config.toml
arch = "conformer"
activation = "gelu"
mlp_ratio = 4
head_dim = 16
inner_norm = false
moe = "top_k"
expert_mlp_ratio = 0.25
positions = "sincos"
residual_init = "zero_last"
muon_scale = "original"
Rows from block 8, named by matrix and row number. Rows with one number belong to one attention dimension. Each number is 200 + 30 x the weight over its row's rms, rounded and kept within 0 to 999. All counts start at 0. After the name is the row's rms in percent of the matrix's.
# q: attention query (model.blocks.8.attn.q.weight, 192x192), inputs 0-95
# k: attention key (model.blocks.8.attn.k.weight, 192x192), inputs 0-95
q.8,065,196,186,205,198,187,191,168,215,227,163,220,197,261,223,187,248,162,196,241,221,160,186,169,224,168,180,213,240,223,185,182,223,234,194,193,163,200,204,168,208,190,179,213,218,179,226,201,186,225,139,184,192,240,226,192,199,213,187,157,252,188,216,177,173,178,238,180,177,265,186,204,212,206,270,239,143,201,192,246,96,167,219,230,163,165,144,210,192,267,178,223,168,192,225,210,236
k.8,061,191,227,173,231,198,174,232,209,200,187,185,182,204,188,210,194,188,249,124,120,192,189,180,179,206,157,191,144,206,217,194,201,158,250,196,205,230,171,200,177,196,222,200,200,165,190,236,201,187,194,204,235,201,214,138,219,236,152,155,198,175,279,193,151,230,156,231,217,216,178,223,152,278,178,240,203,174,254,194,203,179,163,165,244,217,181,202,188,241,184,161,174,209,184,159,173
q.9,056,201,225,226,179,128,189,251,184,182,156,212,166,162,210,191,213,209,225,186,191,193,183,219,249,173,147,187,172,201,143,247,204,249,257,193,176,205,135,193,185,236,225,222,190,182,223,139,197,173,228,257,196,176,176,172,164,227,196,179,165,264,227,192,145,193,189,217,190,198,176,175,215,210,172,186,208,225,182,164,138,208,180,249,192,221,249,169,193,195,214,195,201,234,215,186,186
k.9,058,140,272,204,228,165,198,159,204,184,226,163,220,185,237,227,228,212,197,184,219,202,235,207,219,199,239,195,202,166,192,230,261,201,231,204,165,245,204,214,171,169,110,180,204,231,193,126,179,227,195,240,173,230,192,184,205,182,234,140,181,236,218,234,188,256,181,221,212,246,244,233,197,171,191,216,163,226,241,220,176,203,152,187,141,153,203,200,195,183,199,224,220,171,186,215,214
q.10,063,222,201,239,226,203,201,183,171,184,230,197,244,193,207,239,248,176,204,215,205,132,237,263,213,219,163,199,167,192,216,201,196,208,145,202,193,200,233,179,146,229,198,221,193,177,259,168,164,204,146,207,201,219,200,163,220,160,224,196,209,205,230,207,182,146,167,139,267,164,182,160,182,183,188,192,184,207,223,174,222,194,214,266,226,225,220,218,276,202,198,197,232,212,233,205,189
k.10,059,216,109,210,214,204,199,215,167,262,192,178,177,196,236,183,204,207,185,150,213,190,186,243,199,185,249,232,190,216,178,195,210,195,225,202,249,162,135,239,194,234,239,221,167,177,237,257,155,191,167,210,142,184,224,175,191,182,238,174,148,193,194,223,145,192,213,191,195,235,224,181,194,222,203,244,159,251,188,276,231,212,185,213,226,185,152,199,173,206,228,218,198,261,163,209,200
q.11,059,215,147,209,225,171,159,222,237,221,267,186,167,203,176,203,258,188,179,181,183,174,221,201,173,140,219,228,213,189,211,204,193,214,184,205,215,260,145,208,145,241,146,221,208,212,255,128,228,198,202,223,197,166,153,170,178,239,230,251,194,199,200,178,186,168,219,197,221,139,184,186,176,164,243,212,192,188,218,189,210,186,181,178,256,177,200,224,144,189,243,168,158,206,187,171,194
k.11,058,273,214,159,211,217,229,180,197,194,228,233,138,216,198,164,230,190,214,231,248,172,201,131,176,172,182,213,207,183,225,192,199,191,274,202,193,206,160,175,249,174,253,209,183,232,187,172,176,160,200,189,214,201,203,194,215,215,180,217,188,176,189,183,190,233,150,194,210,219,166,244,193,202,189,253,238,237,241,184,231,246,236,193,221,245,222,208,183,200,188,177,199,202,161,198,243
q.12,065,173,207,201,179,226,210,193,144,269,193,220,197,208,195,182,140,267,207,162,247,179,154,223,206,189,182,195,174,177,249,202,180,168,183,231,183,188,186,220,211,176,189,196,159,174,236,224,159,227,174,202,202,167,185,236,220,216,207,177,209,226,169,188,179,206,169,203,172,204,263,140,222,214,228,218,224,183,255,229,155,196,223,222,186,200,199,202,132,220,205,213,209,156,175,247,172
k.12,066,165,165,210,180,263,192,210,201,211,212,257,203,195,201,243,231,209,224,181,156,223,143,233,216,169,208,222,149,264,197,202,160,163,181,272,212,163,154,124,193,231,185,232,197,206,152,228,206,217,239,154,194,222,242,162,188,233,167,183,215,204,167,184,200,163,195,217,198,155,221,254,143,199,228,193,201,192,182,209,201,180,223,206,231,215,212,194,228,189,237,227,205,183,220,181,177
q.13,070,169,167,213,184,190,267,191,170,164,154,204,224,233,215,228,168,254,165,150,182,164,214,194,196,165,172,200,187,198,186,215,206,277,193,170,229,235,207,204,231,257,216,226,206,224,172,131,191,178,167,189,253,229,200,204,205,207,255,213,201,176,216,199,207,134,175,196,264,169,185,212,259,153,167,230,151,180,150,150,229,153,182,214,212,180,252,219,247,153,188,158,207,202,209,146,193
k.13,076,159,294,215,217,191,191,206,207,187,208,147,163,185,224,164,159,167,241,195,235,194,174,185,216,226,172,194,269,228,222,201,233,155,155,164,166,261,250,222,197,163,188,187,206,212,189,184,185,182,208,204,201,240,200,230,193,131,259,212,177,208,199,237,208,181,180,209,238,214,214,215,238,218,260,179,201,200,201,186,192,206,196,197,165,174,178,188,148,140,190,166,205,177,190,171,260
q.14,073,206,221,201,254,197,174,252,127,198,209,200,164,208,200,150,213,245,241,215,233,215,199,190,230,211,272,192,153,172,201,175,225,200,210,204,179,161,191,204,162,212,157,227,223,195,218,239,166,171,223,243,250,234,151,164,198,196,190,207,184,200,167,188,219,198,161,224,184,234,248,164,173,214,155,211,262,196,210,157,199,202,265,224,226,189,192,169,194,239,220,210,204,214,156,197,241
k.14,069,206,162,183,199,145,219,172,198,205,181,148,247,175,211,202,164,174,153,235,250,226,248,177,232,191,203,204,179,196,145,215,191,231,205,235,198,187,208,182,202,169,183,162,204,216,187,217,221,192,199,230,174,218,197,209,199,234,193,191,227,236,238,147,217,240,179,243,194,168,178,260,179,153,140,214,186,196,202,221,228,190,230,174,201,202,241,218,210,199,200,204,144,204,236,225,151
q.15,064,194,220,240,229,203,167,192,245,203,191,243,172,196,223,180,184,245,163,165,235,219,174,223,196,208,186,172,291,203,162,169,262,221,171,234,167,226,195,211,226,224,158,185,189,202,202,185,195,170,173,216,195,195,199,134,222,191,213,186,217,177,141,175,211,149,239,185,209,204,244,228,243,203,215,223,197,226,207,235,218,147,209,143,187,173,161,169,165,192,220,142,172,228,163,188,175
k.15,067,180,279,206,186,227,244,205,196,174,188,173,177,192,233,185,193,128,227,223,174,214,195,155,221,228,193,253,196,185,192,237,220,191,224,211,192,238,226,166,185,196,220,176,220,174,181,157,265,210,185,215,211,213,191,170,284,181,164,182,182,196,197,259,174,204,176,230,206,206,190,244,173,222,249,259,220,162,152,180,181,259,187,162,173,182,201,222,192,201,181,177,233,174,180,180,179
q.16,115,178,245,162,217,200,224,212,258,149,134,226,174,256,229,207,155,232,189,249,168,219,118,185,256,213,223,248,244,177,211,193,175,209,220,191,174,217,211,209,204,191,204,209,199,238,176,173,152,190,145,260,223,206,181,220,191,233,260,218,190,229,238,165,216,208,173,226,213,182,205,209,216,187,230,176,200,155,174,162,208,240,214,161,198,218,201,197,197,151,166,161,182,202,168,209,209
k.16,119,214,199,212,215,137,156,176,191,177,189,192,275,208,217,167,163,208,153,236,232,239,230,210,184,209,187,229,164,176,212,217,230,189,207,188,236,189,174,224,158,213,228,109,213,201,232,214,194,174,234,254,221,234,230,231,160,205,224,173,210,191,227,170,176,160,197,226,227,228,182,174,182,193,181,185,165,195,182,198,233,142,222,157,176,206,236,192,170,132,171,165,226,169,191,205,181
q.17,104,146,195,237,201,235,245,208,243,188,201,196,179,182,201,228,192,193,209,258,142,222,128,186,257,180,192,193,254,214,213,203,209,195,202,194,201,194,211,190,230,175,188,167,197,189,222,186,166,182,209,179,232,182,118,251,180,228,209,212,191,221,155,218,223,208,127,214,229,179,150,204,198,189,187,188,139,201,168,198,204,200,232,217,136,238,176,176,189,162,217,211,241,178,208,142,176
k.17,103,165,230,176,245,175,176,155,246,219,239,198,256,261,214,157,181,192,214,178,214,219,235,187,189,233,217,206,188,191,173,218,193,236,176,176,192,146,148,216,159,160,177,153,253,239,173,217,173,174,271,201,199,221,193,193,190,173,180,200,228,164,224,209,218,191,198,184,275,261,131,192,199,238,203,185,217,148,217,239,219,174,210,241,177,194,155,196,220,203,181,177,186,178,247,183,228
q.18,120,212,180,234,219,212,207,210,175,187,229,229,230,154,138,210,205,240,185,118,257,181,174,217,185,228,211,220,168,186,211,155,151,160,184,222,199,272,207,221,201,266,231,175,193,215,191,145,209,133,224,190,235,181,206,210,199,203,165,132,228,235,162,233,182,174,202,145,182,251,193,207,186,201,155,207,188,208,222,186,210,202,190,228,207,217,180,197,195,235,225,214,170,193,164,235,191
k.18,120,235,209,223,176,188,202,252,249,223,161,190,146,176,172,154,197,188,188,159,173,178,183,211,236,182,228,234,161,200,218,234,194,238,217,181,150,214,187,218,197,229,184,206,209,194,204,198,187,168,191,243,160,197,177,160,163,206,229,249,197,269,188,207,211,175,230,172,178,220,234,129,169,199,206,232,181,240,180,163,184,218,205,203,168,255,157,161,234,249,140,189,221,198,144,190,264
q.19,103,199,222,254,244,220,259,226,231,183,133,195,177,204,243,189,194,224,201,149,165,203,170,180,177,194,166,216,239,263,215,227,135,187,235,174,269,230,220,219,205,195,143,182,272,198,190,259,253,245,172,205,228,225,172,186,198,190,182,217,157,168,214,182,171,203,173,203,279,240,213,209,195,173,189,230,168,190,154,215,182,202,208,168,169,188,217,180,197,167,187,169,176,206,144,201,201
k.19,121,224,226,168,178,148,118,156,250,188,229,241,193,244,240,146,214,208,177,200,277,257,224,215,159,237,183,182,170,176,174,183,191,221,171,192,249,142,190,245,178,207,184,165,143,187,178,231,161,218,172,231,182,189,199,192,227,220,223,166,211,145,208,211,165,233,161,172,218,180,182,217,171,224,177,213,182,169,211,220,189,153,178,238,190,128,202,211,190,191,194,181,206,194,195,200,241
q.20,109,209,192,192,193,215,186,224,164,253,222,230,227,98,208,205,234,208,204,181,216,190,196,198,187,215,172,200,132,180,174,189,219,157,195,272,198,195,196,158,192,216,229,177,196,210,117,219,222,175,145,193,177,184,213,185,247,225,136,184,196,223,195,209,183,239,289,230,164,209,210,165,186,241,202,176,188,223,212,236,187,185,214,208,197,153,194,187,186,176,226,235,240,186,193,193,182
k.20,112,205,148,208,159,234,222,254,211,153,207,233,134,159,244,220,253,182,240,193,150,196,200,213,197,194,202,210,205,227,228,161,154,221,190,199,186,251,210,178,254,188,221,226,245,199,204,115,248,215,154,173,180,193,203,202,256,207,208,202,180,209,153,206,200,185,203,158,179,209,229,175,232,232,204,214,196,187,214,224,221,254,185,236,224,240,214,203,257,254,252,139,208,207,176,189,199
q.21,098,159,257,205,182,215,173,212,129,166,179,184,177,211,188,179,194,199,230,163,200,150,168,216,162,154,168,198,207,193,207,180,228,204,235,187,219,186,214,146,213,219,208,230,173,174,193,224,159,220,180,204,159,284,201,224,196,201,173,204,207,242,216,193,220,172,207,203,205,180,194,175,193,217,207,203,243,200,197,237,173,224,176,146,260,246,159,212,191,182,204,189,303,146,208,203,215
k.21,097,196,204,191,159,199,186,228,244,162,204,234,228,223,207,115,207,220,171,191,247,234,269,196,174,153,238,214,172,221,225,245,180,229,195,189,249,249,170,223,242,206,180,179,166,195,207,196,202,200,219,142,187,186,154,219,226,249,154,156,158,239,158,225,212,209,188,238,219,224,249,216,211,172,190,252,215,201,150,204,175,188,232,241,200,191,220,139,161,219,226,188,185,210,193,198,220
q.22,097,145,195,195,176,157,224,201,192,195,172,245,220,222,209,250,203,173,212,235,111,162,162,195,188,172,118,168,242,184,181,181,216,207,173,184,220,202,171,235,227,157,226,256,199,193,215,210,222,153,146,200,246,273,210,183,170,230,204,257,204,215,157,171,233,179,260,222,167,204,197,207,186,212,177,227,142,253,193,185,240,165,227,163,176,191,239,192,186,175,143,169,225,134,244,189,209
k.22,101,200,167,186,200,185,254,195,225,168,151,202,207,174,229,191,203,191,229,224,244,193,234,220,203,238,229,176,160,195,178,233,197,225,222,218,211,201,221,231,159,200,180,148,207,250,205,202,183,220,211,182,202,169,181,216,214,243,186,143,201,184,230,211,223,244,166,207,191,227,203,213,210,169,170,209,189,141,202,179,223,205,185,171,212,185,206,196,179,160,201,204,134,279,135,180,173
q.23,093,209,178,253,264,151,160,224,187,165,206,188,187,149,193,162,261,192,192,202,186,245,174,169,186,197,175,223,187,214,191,245,189,191,215,228,199,184,153,140,256,156,146,240,224,203,233,192,226,177,172,235,221,196,153,231,200,203,204,227,225,249,141,213,208,208,207,195,230,194,199,210,167,203,212,233,185,160,233,106,210,173,168,227,241,220,211,202,186,170,226,194,188,218,248,177,203
k.23,099,186,241,175,221,192,197,239,229,207,168,225,187,226,256,211,218,235,209,157,222,220,199,164,163,149,219,202,193,190,180,128,154,235,204,164,212,187,214,233,191,166,215,223,189,227,194,201,187,176,173,188,190,170,193,177,211,200,158,142,268,187,214,192,240,211,203,149,220,198,166,201,251,242,208,208,213,180,177,173,202,154,170,180,259,228,232,252,172,168,212,178,166,165,192,154,186
q.24,105,206,224,201,246,143,197,212,216,247,248,226,272,188,193,226,139,176,208,186,198,237,250,253,196,227,237,221,147,142,211,220,224,193,195,196,250,160,263,164,208,188,223,268,192,165,187,197,223,192,177,222,151,199,178,168,196,147,191,170,239,204,184,241,185,203,209,224,165,201,207,207,237,239,224,178,174,202,223,166,181,219,173,204,203,217,153,195,185,188,187,215,183,247,131,244,240
k.24,103,242,242,163,201,247,214,222,153,217,191,159,199,205,137,182,193,174,197,235,213,159,220,202,251,223,196,201,267,213,148,244,210,282,210,213,171,191,215,209,197,219,202,214,240,166,220,203,242,193,159,186,245,225,142,197,188,196,212,197,205,245,179,226,181,112,216,182,172,233,188,205,184,231,126,249,191,186,205,190,246,166,169,200,198,232,222,202,198,224,249,185,202,180,241,217,195
q.25,099,206,181,141,248,219,217,170,137,204,181,153,174,142,180,198,262,227,226,209,179,173,194,221,272,155,181,223,201,201,211,212,168,208,213,140,194,196,135,226,175,213,227,204,185,212,220,198,203,240,287,193,223,141,201,204,208,199,200,165,210,238,265,185,172,230,170,212,263,177,231,236,224,223,217,172,198,231,236,168,188,211,165,207,209,192,194,210,245,201,206,191,157,212,169,159,206
k.25,096,163,238,145,185,194,234,171,177,191,197,226,231,192,151,200,228,217,222,186,220,236,270,163,187,195,236,175,240,204,222,161,187,231,213,212,184,133,264,212,204,196,164,194,147,156,207,186,258,213,176,205,186,213,215,226,236,234,190,229,175,172,201,184,216,196,176,224,200,188,214,188,205,218,212,255,267,157,231,214,189,162,182,163,247,244,163,117,219,204,171,203,216,176,238,230,175
q.26,102,186,216,157,234,199,114,184,206,204,185,153,199,223,184,193,239,272,169,164,251,211,184,192,179,203,204,168,221,190,236,188,197,163,206,214,188,218,220,234,190,257,253,224,125,156,145,209,229,210,197,162,229,182,193,184,163,158,150,177,221,159,213,216,227,225,170,152,186,160,245,171,253,216,209,240,233,131,233,164,185,234,148,241,151,153,176,168,220,154,193,215,192,227,159,221,168
k.26,103,223,205,187,156,168,220,175,193,208,194,164,208,205,177,200,181,187,146,188,170,194,198,225,217,183,180,220,218,213,191,190,251,233,237,204,138,201,160,207,196,251,207,216,200,123,183,172,202,227,198,170,189,152,229,194,185,146,223,201,237,201,203,218,190,202,225,242,155,209,198,237,183,191,222,174,194,199,268,172,209,141,242,185,183,262,233,194,228,218,212,167,246,186,185,210,188
q.27,097,185,230,173,171,220,203,196,175,201,183,250,191,227,217,199,206,266,201,186,209,193,182,177,203,162,117,186,188,201,210,203,203,205,182,236,206,226,262,190,199,253,144,201,189,173,230,268,242,166,200,156,201,163,111,241,236,210,148,202,198,210,224,222,175,216,212,201,232,237,212,204,177,199,206,178,199,248,210,241,152,221,188,172,147,142,200,209,235,218,217,178,212,216,173,195,207
k.27,092,231,161,209,193,170,191,179,212,185,182,240,153,209,202,178,223,207,229,189,205,199,145,233,253,290,217,146,167,206,264,166,168,205,163,160,204,161,193,233,197,183,203,222,201,187,216,241,213,229,182,181,207,164,194,107,171,186,228,229,235,190,209,159,162,199,179,216,194,176,208,136,204,116,234,203,193,241,261,183,187,221,169,202,168,213,254,194,161,222,220,156,189,205,143,191,201
q.28,101,240,155,217,210,173,200,181,169,172,209,238,190,135,182,215,189,130,207,177,200,203,195,251,177,228,160,191,161,255,209,234,195,236,160,206,212,192,188,175,209,213,197,150,162,195,160,190,218,244,205,207,201,176,184,197,182,152,146,196,192,219,227,204,192,224,211,248,194,184,227,215,215,231,250,162,227,180,262,268,215,214,195,170,190,192,198,218,209,183,214,173,192,170,224,148,164
k.28,095,196,218,195,178,193,219,208,171,155,204,181,163,165,182,245,223,232,246,182,193,201,237,169,259,190,229,181,205,280,236,222,139,253,225,205,191,199,205,151,222,227,159,249,164,204,170,170,243,203,158,181,224,221,197,163,275,204,231,187,167,146,209,216,166,169,207,209,195,120,183,184,177,242,194,194,240,185,216,199,181,166,147,208,231,175,215,191,179,252,225,160,203,218,193,228,186
q.29,110,178,171,221,168,158,166,209,233,186,167,200,158,233,229,209,206,176,208,186,162,165,129,179,245,179,235,218,206,184,156,190,189,245,147,166,187,213,188,223,246,207,199,228,219,215,190,202,216,190,198,251,180,221,200,230,173,188,146,236,182,195,199,202,208,241,188,242,167,209,204,200,165,247,178,239,194,190,201,143,157,226,227,215,217,225,211,203,196,225,173,188,200,215,218,241,212
k.29,118,172,212,157,209,162,166,166,207,195,208,225,234,245,254,169,196,235,176,219,231,204,206,234,153,193,204,216,188,186,166,275,184,150,201,175,199,114,242,224,178,168,214,152,204,221,227,170,211,190,218,199,240,150,225,198,167,177,209,171,192,188,210,236,224,254,197,242,193,175,186,197,175,217,201,158,156,170,201,215,158,184,184,218,185,152,221,191,175,215,191,210,258,216,193,159,209
q.30,100,204,217,185,202,180,200,232,186,243,202,177,226,180,222,187,173,219,189,184,274,151,222,177,193,154,235,209,177,161,145,209,217,219,242,177,207,224,217,185,196,185,254,173,179,147,191,195,234,191,244,193,212,154,175,197,190,240,209,163,201,221,217,223,204,147,220,181,215,175,200,223,247,229,201,182,173,208,113,234,218,159,183,181,213,240,186,208,155,182,186,209,248,198,195,201,214
k.30,103,176,211,181,217,178,193,182,171,201,181,194,225,190,192,166,203,223,229,179,155,239,186,242,174,191,232,229,192,198,219,190,187,198,218,171,195,191,203,140,152,217,157,216,250,226,212,172,213,160,221,209,140,209,202,248,156,163,248,189,208,163,156,182,206,257,207,158,228,202,208,201,198,136,208,205,182,196,190,225,242,275,184,223,223,213,212,216,209,206,230,231,140,176,189,223,199
q.31,103,186,206,193,225,165,167,197,224,191,244,194,173,168,202,202,163,219,176,216,208,207,179,220,191,194,202,222,171,178,186,217,246,230,242,164,188,207,188,225,176,179,234,208,216,167,203,144,124,151,247,174,225,171,172,191,226,225,154,185,254,271,180,270,184,242,142,171,118,175,185,175,196,239,206,214,178,196,189,198,233,209,266,201,183,236,205,212,209,207,238,228,196,184,161,208,212
k.31,107,178,241,245,234,194,227,211,222,184,198,240,239,210,147,205,170,185,167,184,166,157,172,209,208,172,160,248,224,162,182,200,191,224,219,162,179,230,165,221,178,210,167,261,249,217,198,174,253,223,276,193,227,190,190,143,206,185,256,199,223,201,191,222,169,173,209,138,188,188,188,246,178,213,175,183,216,215,181,209,229,155,206,150,142,212,224,198,243,222,167,228,202,228,178,186,160
q.32,099,219,178,192,200,199,231,169,163,202,247,217,185,187,163,110,235,220,264,176,259,215,240,210,211,189,162,175,207,142,250,182,176,165,240,240,229,193,160,231,165,184,164,204,208,169,199,184,177,191,177,192,242,223,233,181,272,208,189,184,205,185,240,180,199,185,207,173,221,187,271,172,197,239,170,146,227,165,204,196,247,251,168,246,189,191,219,156,204,206,150,192,213,155,212,246,183
k.32,103,264,217,150,236,176,171,240,142,190,257,149,208,248,179,183,176,183,212,154,191,178,175,197,183,204,177,218,216,201,205,187,182,182,159,221,221,190,177,185,190,204,198,208,166,185,180,218,170,155,212,150,221,218,205,153,225,182,243,213,181,212,211,153,233,183,137,205,200,213,273,171,223,214,204,239,168,224,163,221,214,218,206,250,173,212,175,135,231,202,248,218,218,189,221,208,212
q.33,087,170,167,241,234,184,232,175,232,173,230,154,267,165,169,201,232,238,189,146,203,144,192,150,203,275,186,178,197,170,175,210,235,188,207,201,236,241,196,135,196,234,207,186,173,213,223,180,259,150,167,210,199,221,246,165,256,168,211,202,187,190,186,171,224,187,223,239,211,234,229,174,216,192,213,168,117,255,212,244,185,216,205,172,219,186,168,210,232,152,198,205,193,255,182,201,251
k.33,090,202,221,186,218,235,158,205,188,190,157,211,184,197,154,222,221,157,149,178,177,207,245,179,154,185,180,204,164,213,223,210,191,203,215,203,211,206,204,226,172,123,260,139,204,151,201,210,175,188,268,180,198,169,120,219,204,178,197,194,219,190,225,164,180,143,251,269,235,244,196,209,183,256,213,242,194,150,212,217,166,225,180,228,180,214,226,143,204,198,186,206,242,159,226,236,204
q.34,107,218,220,233,154,185,192,195,238,159,210,199,156,185,227,226,199,239,153,204,173,229,216,209,208,191,168,248,201,217,184,181,215,248,206,226,176,197,195,157,192,194,230,192,201,270,193,164,193,203,133,202,206,176,158,190,148,206,178,188,208,238,188,200,189,182,180,176,235,177,213,262,198,189,213,162,205,216,238,232,178,149,243,100,159,240,179,178,193,200,239,219,180,209,218,258,159
k.34,108,175,253,181,153,169,161,192,201,276,191,154,176,168,245,215,200,185,231,224,173,215,210,185,199,210,210,173,200,166,195,244,205,155,223,166,202,184,243,224,136,173,187,209,205,207,215,198,181,202,186,187,258,228,164,217,260,201,186,175,159,198,151,221,176,205,224,222,223,247,222,168,164,215,225,200,187,234,218,158,160,215,173,210,215,169,191,220,148,185,249,155,197,231,160,229,174
q.35,105,137,171,182,193,209,176,176,219,148,185,249,147,205,201,213,207,189,186,185,205,231,209,250,122,178,213,203,201,230,266,135,215,216,194,143,141,187,218,203,192,264,192,201,212,175,212,189,220,200,203,250,280,195,204,240,172,211,163,233,194,187,171,196,234,190,118,201,207,176,192,194,188,221,172,241,248,179,253,231,199,198,216,152,196,206,208,171,194,247,195,156,162,147,226,210,207
k.35,100,195,187,260,192,227,198,226,184,186,244,205,206,173,245,199,217,239,190,216,248,186,170,222,193,220,161,217,192,223,178,181,199,199,180,199,214,192,165,231,197,236,184,211,171,217,187,222,216,181,153,191,234,205,229,189,218,198,218,190,214,208,227,224,167,209,271,203,192,192,178,199,193,183,181,190,232,234,201,193,213,242,233,176,204,158,195,175,183,158,185,154,167,143,135,192,209
q.36,110,165,214,213,221,188,277,151,210,139,156,205,161,251,207,213,198,175,155,250,193,191,190,226,189,221,229,227,164,247,156,237,222,188,167,230,207,160,185,226,188,206,212,176,211,213,208,209,187,173,244,204,212,208,221,205,209,175,201,193,168,182,196,217,197,216,199,252,167,194,177,216,228,255,212,197,203,237,183,169,221,148,234,173,159,200,173,204,218,174,250,169,206,140,184,204,160
k.36,105,186,190,221,237,216,189,160,240,207,196,207,236,153,160,172,186,216,229,209,193,205,150,182,193,188,190,184,203,233,229,194,228,225,265,163,188,249,182,216,189,175,204,179,190,162,256,176,195,231,224,209,173,173,186,224,165,216,236,134,220,189,175,179,234,256,222,185,185,188,186,116,206,200,214,184,161,187,170,196,160,214,233,233,181,167,221,249,155,181,186,173,208,170,216,185,151
q.37,106,217,156,208,230,206,131,164,212,232,207,268,203,221,188,157,220,190,145,159,235,198,146,174,140,187,220,258,221,188,187,206,151,218,186,178,244,236,151,134,201,196,237,205,180,228,138,185,163,212,212,218,194,164,189,154,230,244,229,180,168,207,150,200,177,217,213,231,189,242,230,247,203,147,250,148,204,205,198,168,175,175,222,165,196,244,211,176,253,170,220,194,171,232,221,189,178
k.37,111,198,242,211,220,233,205,157,176,212,163,246,183,152,168,150,186,244,155,238,191,202,191,242,190,167,196,198,208,185,250,216,178,255,226,185,208,197,253,222,217,172,164,187,189,159,198,212,242,222,196,225,172,221,168,236,172,187,209,201,198,161,211,200,223,158,235,195,217,205,153,256,198,208,161,179,249,239,212,205,190,181,200,229,182,177,188,116,267,182,210,169,243,205,193,218,195
q.38,113,177,196,225,188,216,224,147,181,216,245,149,196,155,178,141,188,176,258,194,232,203,235,200,186,252,176,125,175,257,208,217,195,164,223,253,224,178,156,249,164,167,150,227,175,206,229,202,245,180,211,169,165,236,182,171,214,175,222,177,232,202,201,178,192,263,256,200,148,183,236,131,196,189,215,233,190,180,222,240,176,215,212,231,200,236,225,175,196,188,168,169,171,170,236,186,171
k.38,118,223,152,212,231,221,209,229,175,204,199,199,193,201,195,242,247,162,194,152,243,221,205,178,212,195,213,182,176,164,187,174,184,179,171,222,176,211,216,188,236,245,217,167,187,193,145,204,174,192,197,151,169,197,153,178,230,220,232,185,187,189,146,180,213,239,196,223,194,154,237,183,246,195,206,228,238,207,168,197,223,164,231,176,175,141,242,211,243,178,218,253,158,241,193,172,163
q.39,122,191,189,204,159,147,144,149,167,228,238,218,223,137,200,228,217,170,172,182,241,186,175,232,168,230,234,152,187,189,241,194,200,197,172,170,168,233,201,220,209,198,153,225,174,194,201,203,245,196,158,197,188,193,240,185,226,218,212,173,193,174,183,255,220,187,229,199,203,225,198,213,225,249,239,210,214,188,227,226,168,201,216,174,202,142,206,182,232,220,143,230,148,162,191,234,234
k.39,114,206,212,157,200,193,202,217,192,179,245,181,146,225,161,221,219,223,208,187,193,257,195,150,165,224,141,165,193,221,195,239,186,227,168,174,200,225,246,219,213,202,116,200,199,156,206,232,197,189,195,161,207,217,212,193,201,203,218,233,214,184,204,218,263,249,231,269,172,218,211,189,164,175,223,199,187,252,156,208,176,236,222,158,192,209,241,230,192,177,194,175,255,200,162,182,202
q.40,088,197,232,224,189,148,192,227,223,255,252,269,228,203,253,229,174,191,253,166,213,170,191,229,151,235,173,203,232,187,154,205,187,197,179,178,202,189,197,198,189,204,169,171,187,185,219,176,239,196,155,217,206,192,131,223,200,179,218,263,171,219,227,181,225,208,212,171,199,186,184,167,177,218,209,191,218,208,211,206,215,229,215,265,158,201,216,204,194,218,194,193,209,149,207,146,197
k.40,095,268,173,230,189,252,166,146,148,194,184,167,209,176,211,219,194,212,225,222,209,201,227,183,184,235,223,139,175,192,248,160,178,182,179,237,179,146,183,205,228,243,223,233,210,211,165,178,233,176,177,172,188,169,197,180,180,259,211,224,218,225,165,155,253,224,202,237,163,223,178,219,194,225,203,210,183,216,148,243,188,182,179,186,209,221,173,245,259,233,218,267,178,220,214,190,188
q.41,107,223,178,178,170,234,187,252,187,208,200,180,125,196,202,203,208,233,221,167,230,255,201,186,175,176,173,197,227,196,201,156,215,209,186,240,175,146,209,263,229,190,207,163,211,223,223,176,222,226,181,191,180,183,171,239,227,247,157,219,185,185,201,127,195,184,160,203,160,151,212,181,161,240,183,180,168,171,164,214,208,211,213,177,169,241,191,194,198,174,163,220,267,186,176,167,180
k.41,109,172,194,203,211,161,203,179,187,226,194,211,190,201,262,177,188,202,194,209,229,188,225,162,177,180,242,169,190,148,98,165,214,208,195,267,215,209,216,168,202,182,198,230,200,208,198,203,180,184,191,191,233,216,256,192,211,215,182,218,157,225,214,175,229,239,234,205,179,196,228,234,200,222,199,166,175,241,173,203,237,187,205,166,189,192,183,245,195,249,196,231,221,108,231,162,194
q.42,118,190,194,211,203,232,182,190,192,160,128,217,207,242,213,195,177,179,189,194,144,175,173,172,208,160,166,242,181,218,159,231,206,189,217,172,163,200,199,198,227,154,241,215,157,194,145,161,198,170,177,224,218,222,211,232,222,247,222,249,208,262,220,246,152,205,156,225,241,188,197,228,191,203,244,209,188,227,231,212,190,185,200,187,166,214,207,225,167,218,190,220,210,256,179,208,207
k.42,119,158,270,194,146,176,222,230,194,180,173,173,253,158,190,132,244,214,184,221,220,226,252,190,236,255,192,255,198,204,197,240,188,173,258,176,201,195,175,168,243,221,220,233,231,176,227,153,211,205,199,170,171,158,163,226,213,191,152,227,182,203,167,215,211,202,208,184,218,196,188,227,176,206,212,195,199,154,217,252,196,197,173,213,198,227,158,214,157,217,239,193,198,221,250,193,171
q.43,114,191,220,272,184,214,213,220,196,187,243,216,220,206,161,206,221,196,183,178,268,178,257,247,164,224,197,181,214,211,176,251,198,195,194,214,235,179,208,206,145,164,186,256,179,223,218,220,167,242,252,201,193,221,276,178,219,170,160,203,160,160,217,166,208,158,220,227,192,200,242,191,205,203,188,212,226,234,197,249,204,236,157,252,217,179,203,222,193,218,165,196,162,156,241,244,159
k.43,114,213,168,174,221,213,207,226,195,216,185,187,186,180,213,226,174,199,208,215,178,171,182,217,171,148,226,189,209,218,198,182,174,199,190,189,237,198,199,232,186,233,238,152,172,159,215,234,216,191,145,194,193,188,214,171,206,269,275,209,230,212,288,174,136,191,251,191,167,221,226,230,253,184,226,259,188,180,215,170,206,201,223,192,187,196,181,185,232,185,172,238,184,235,174,211,164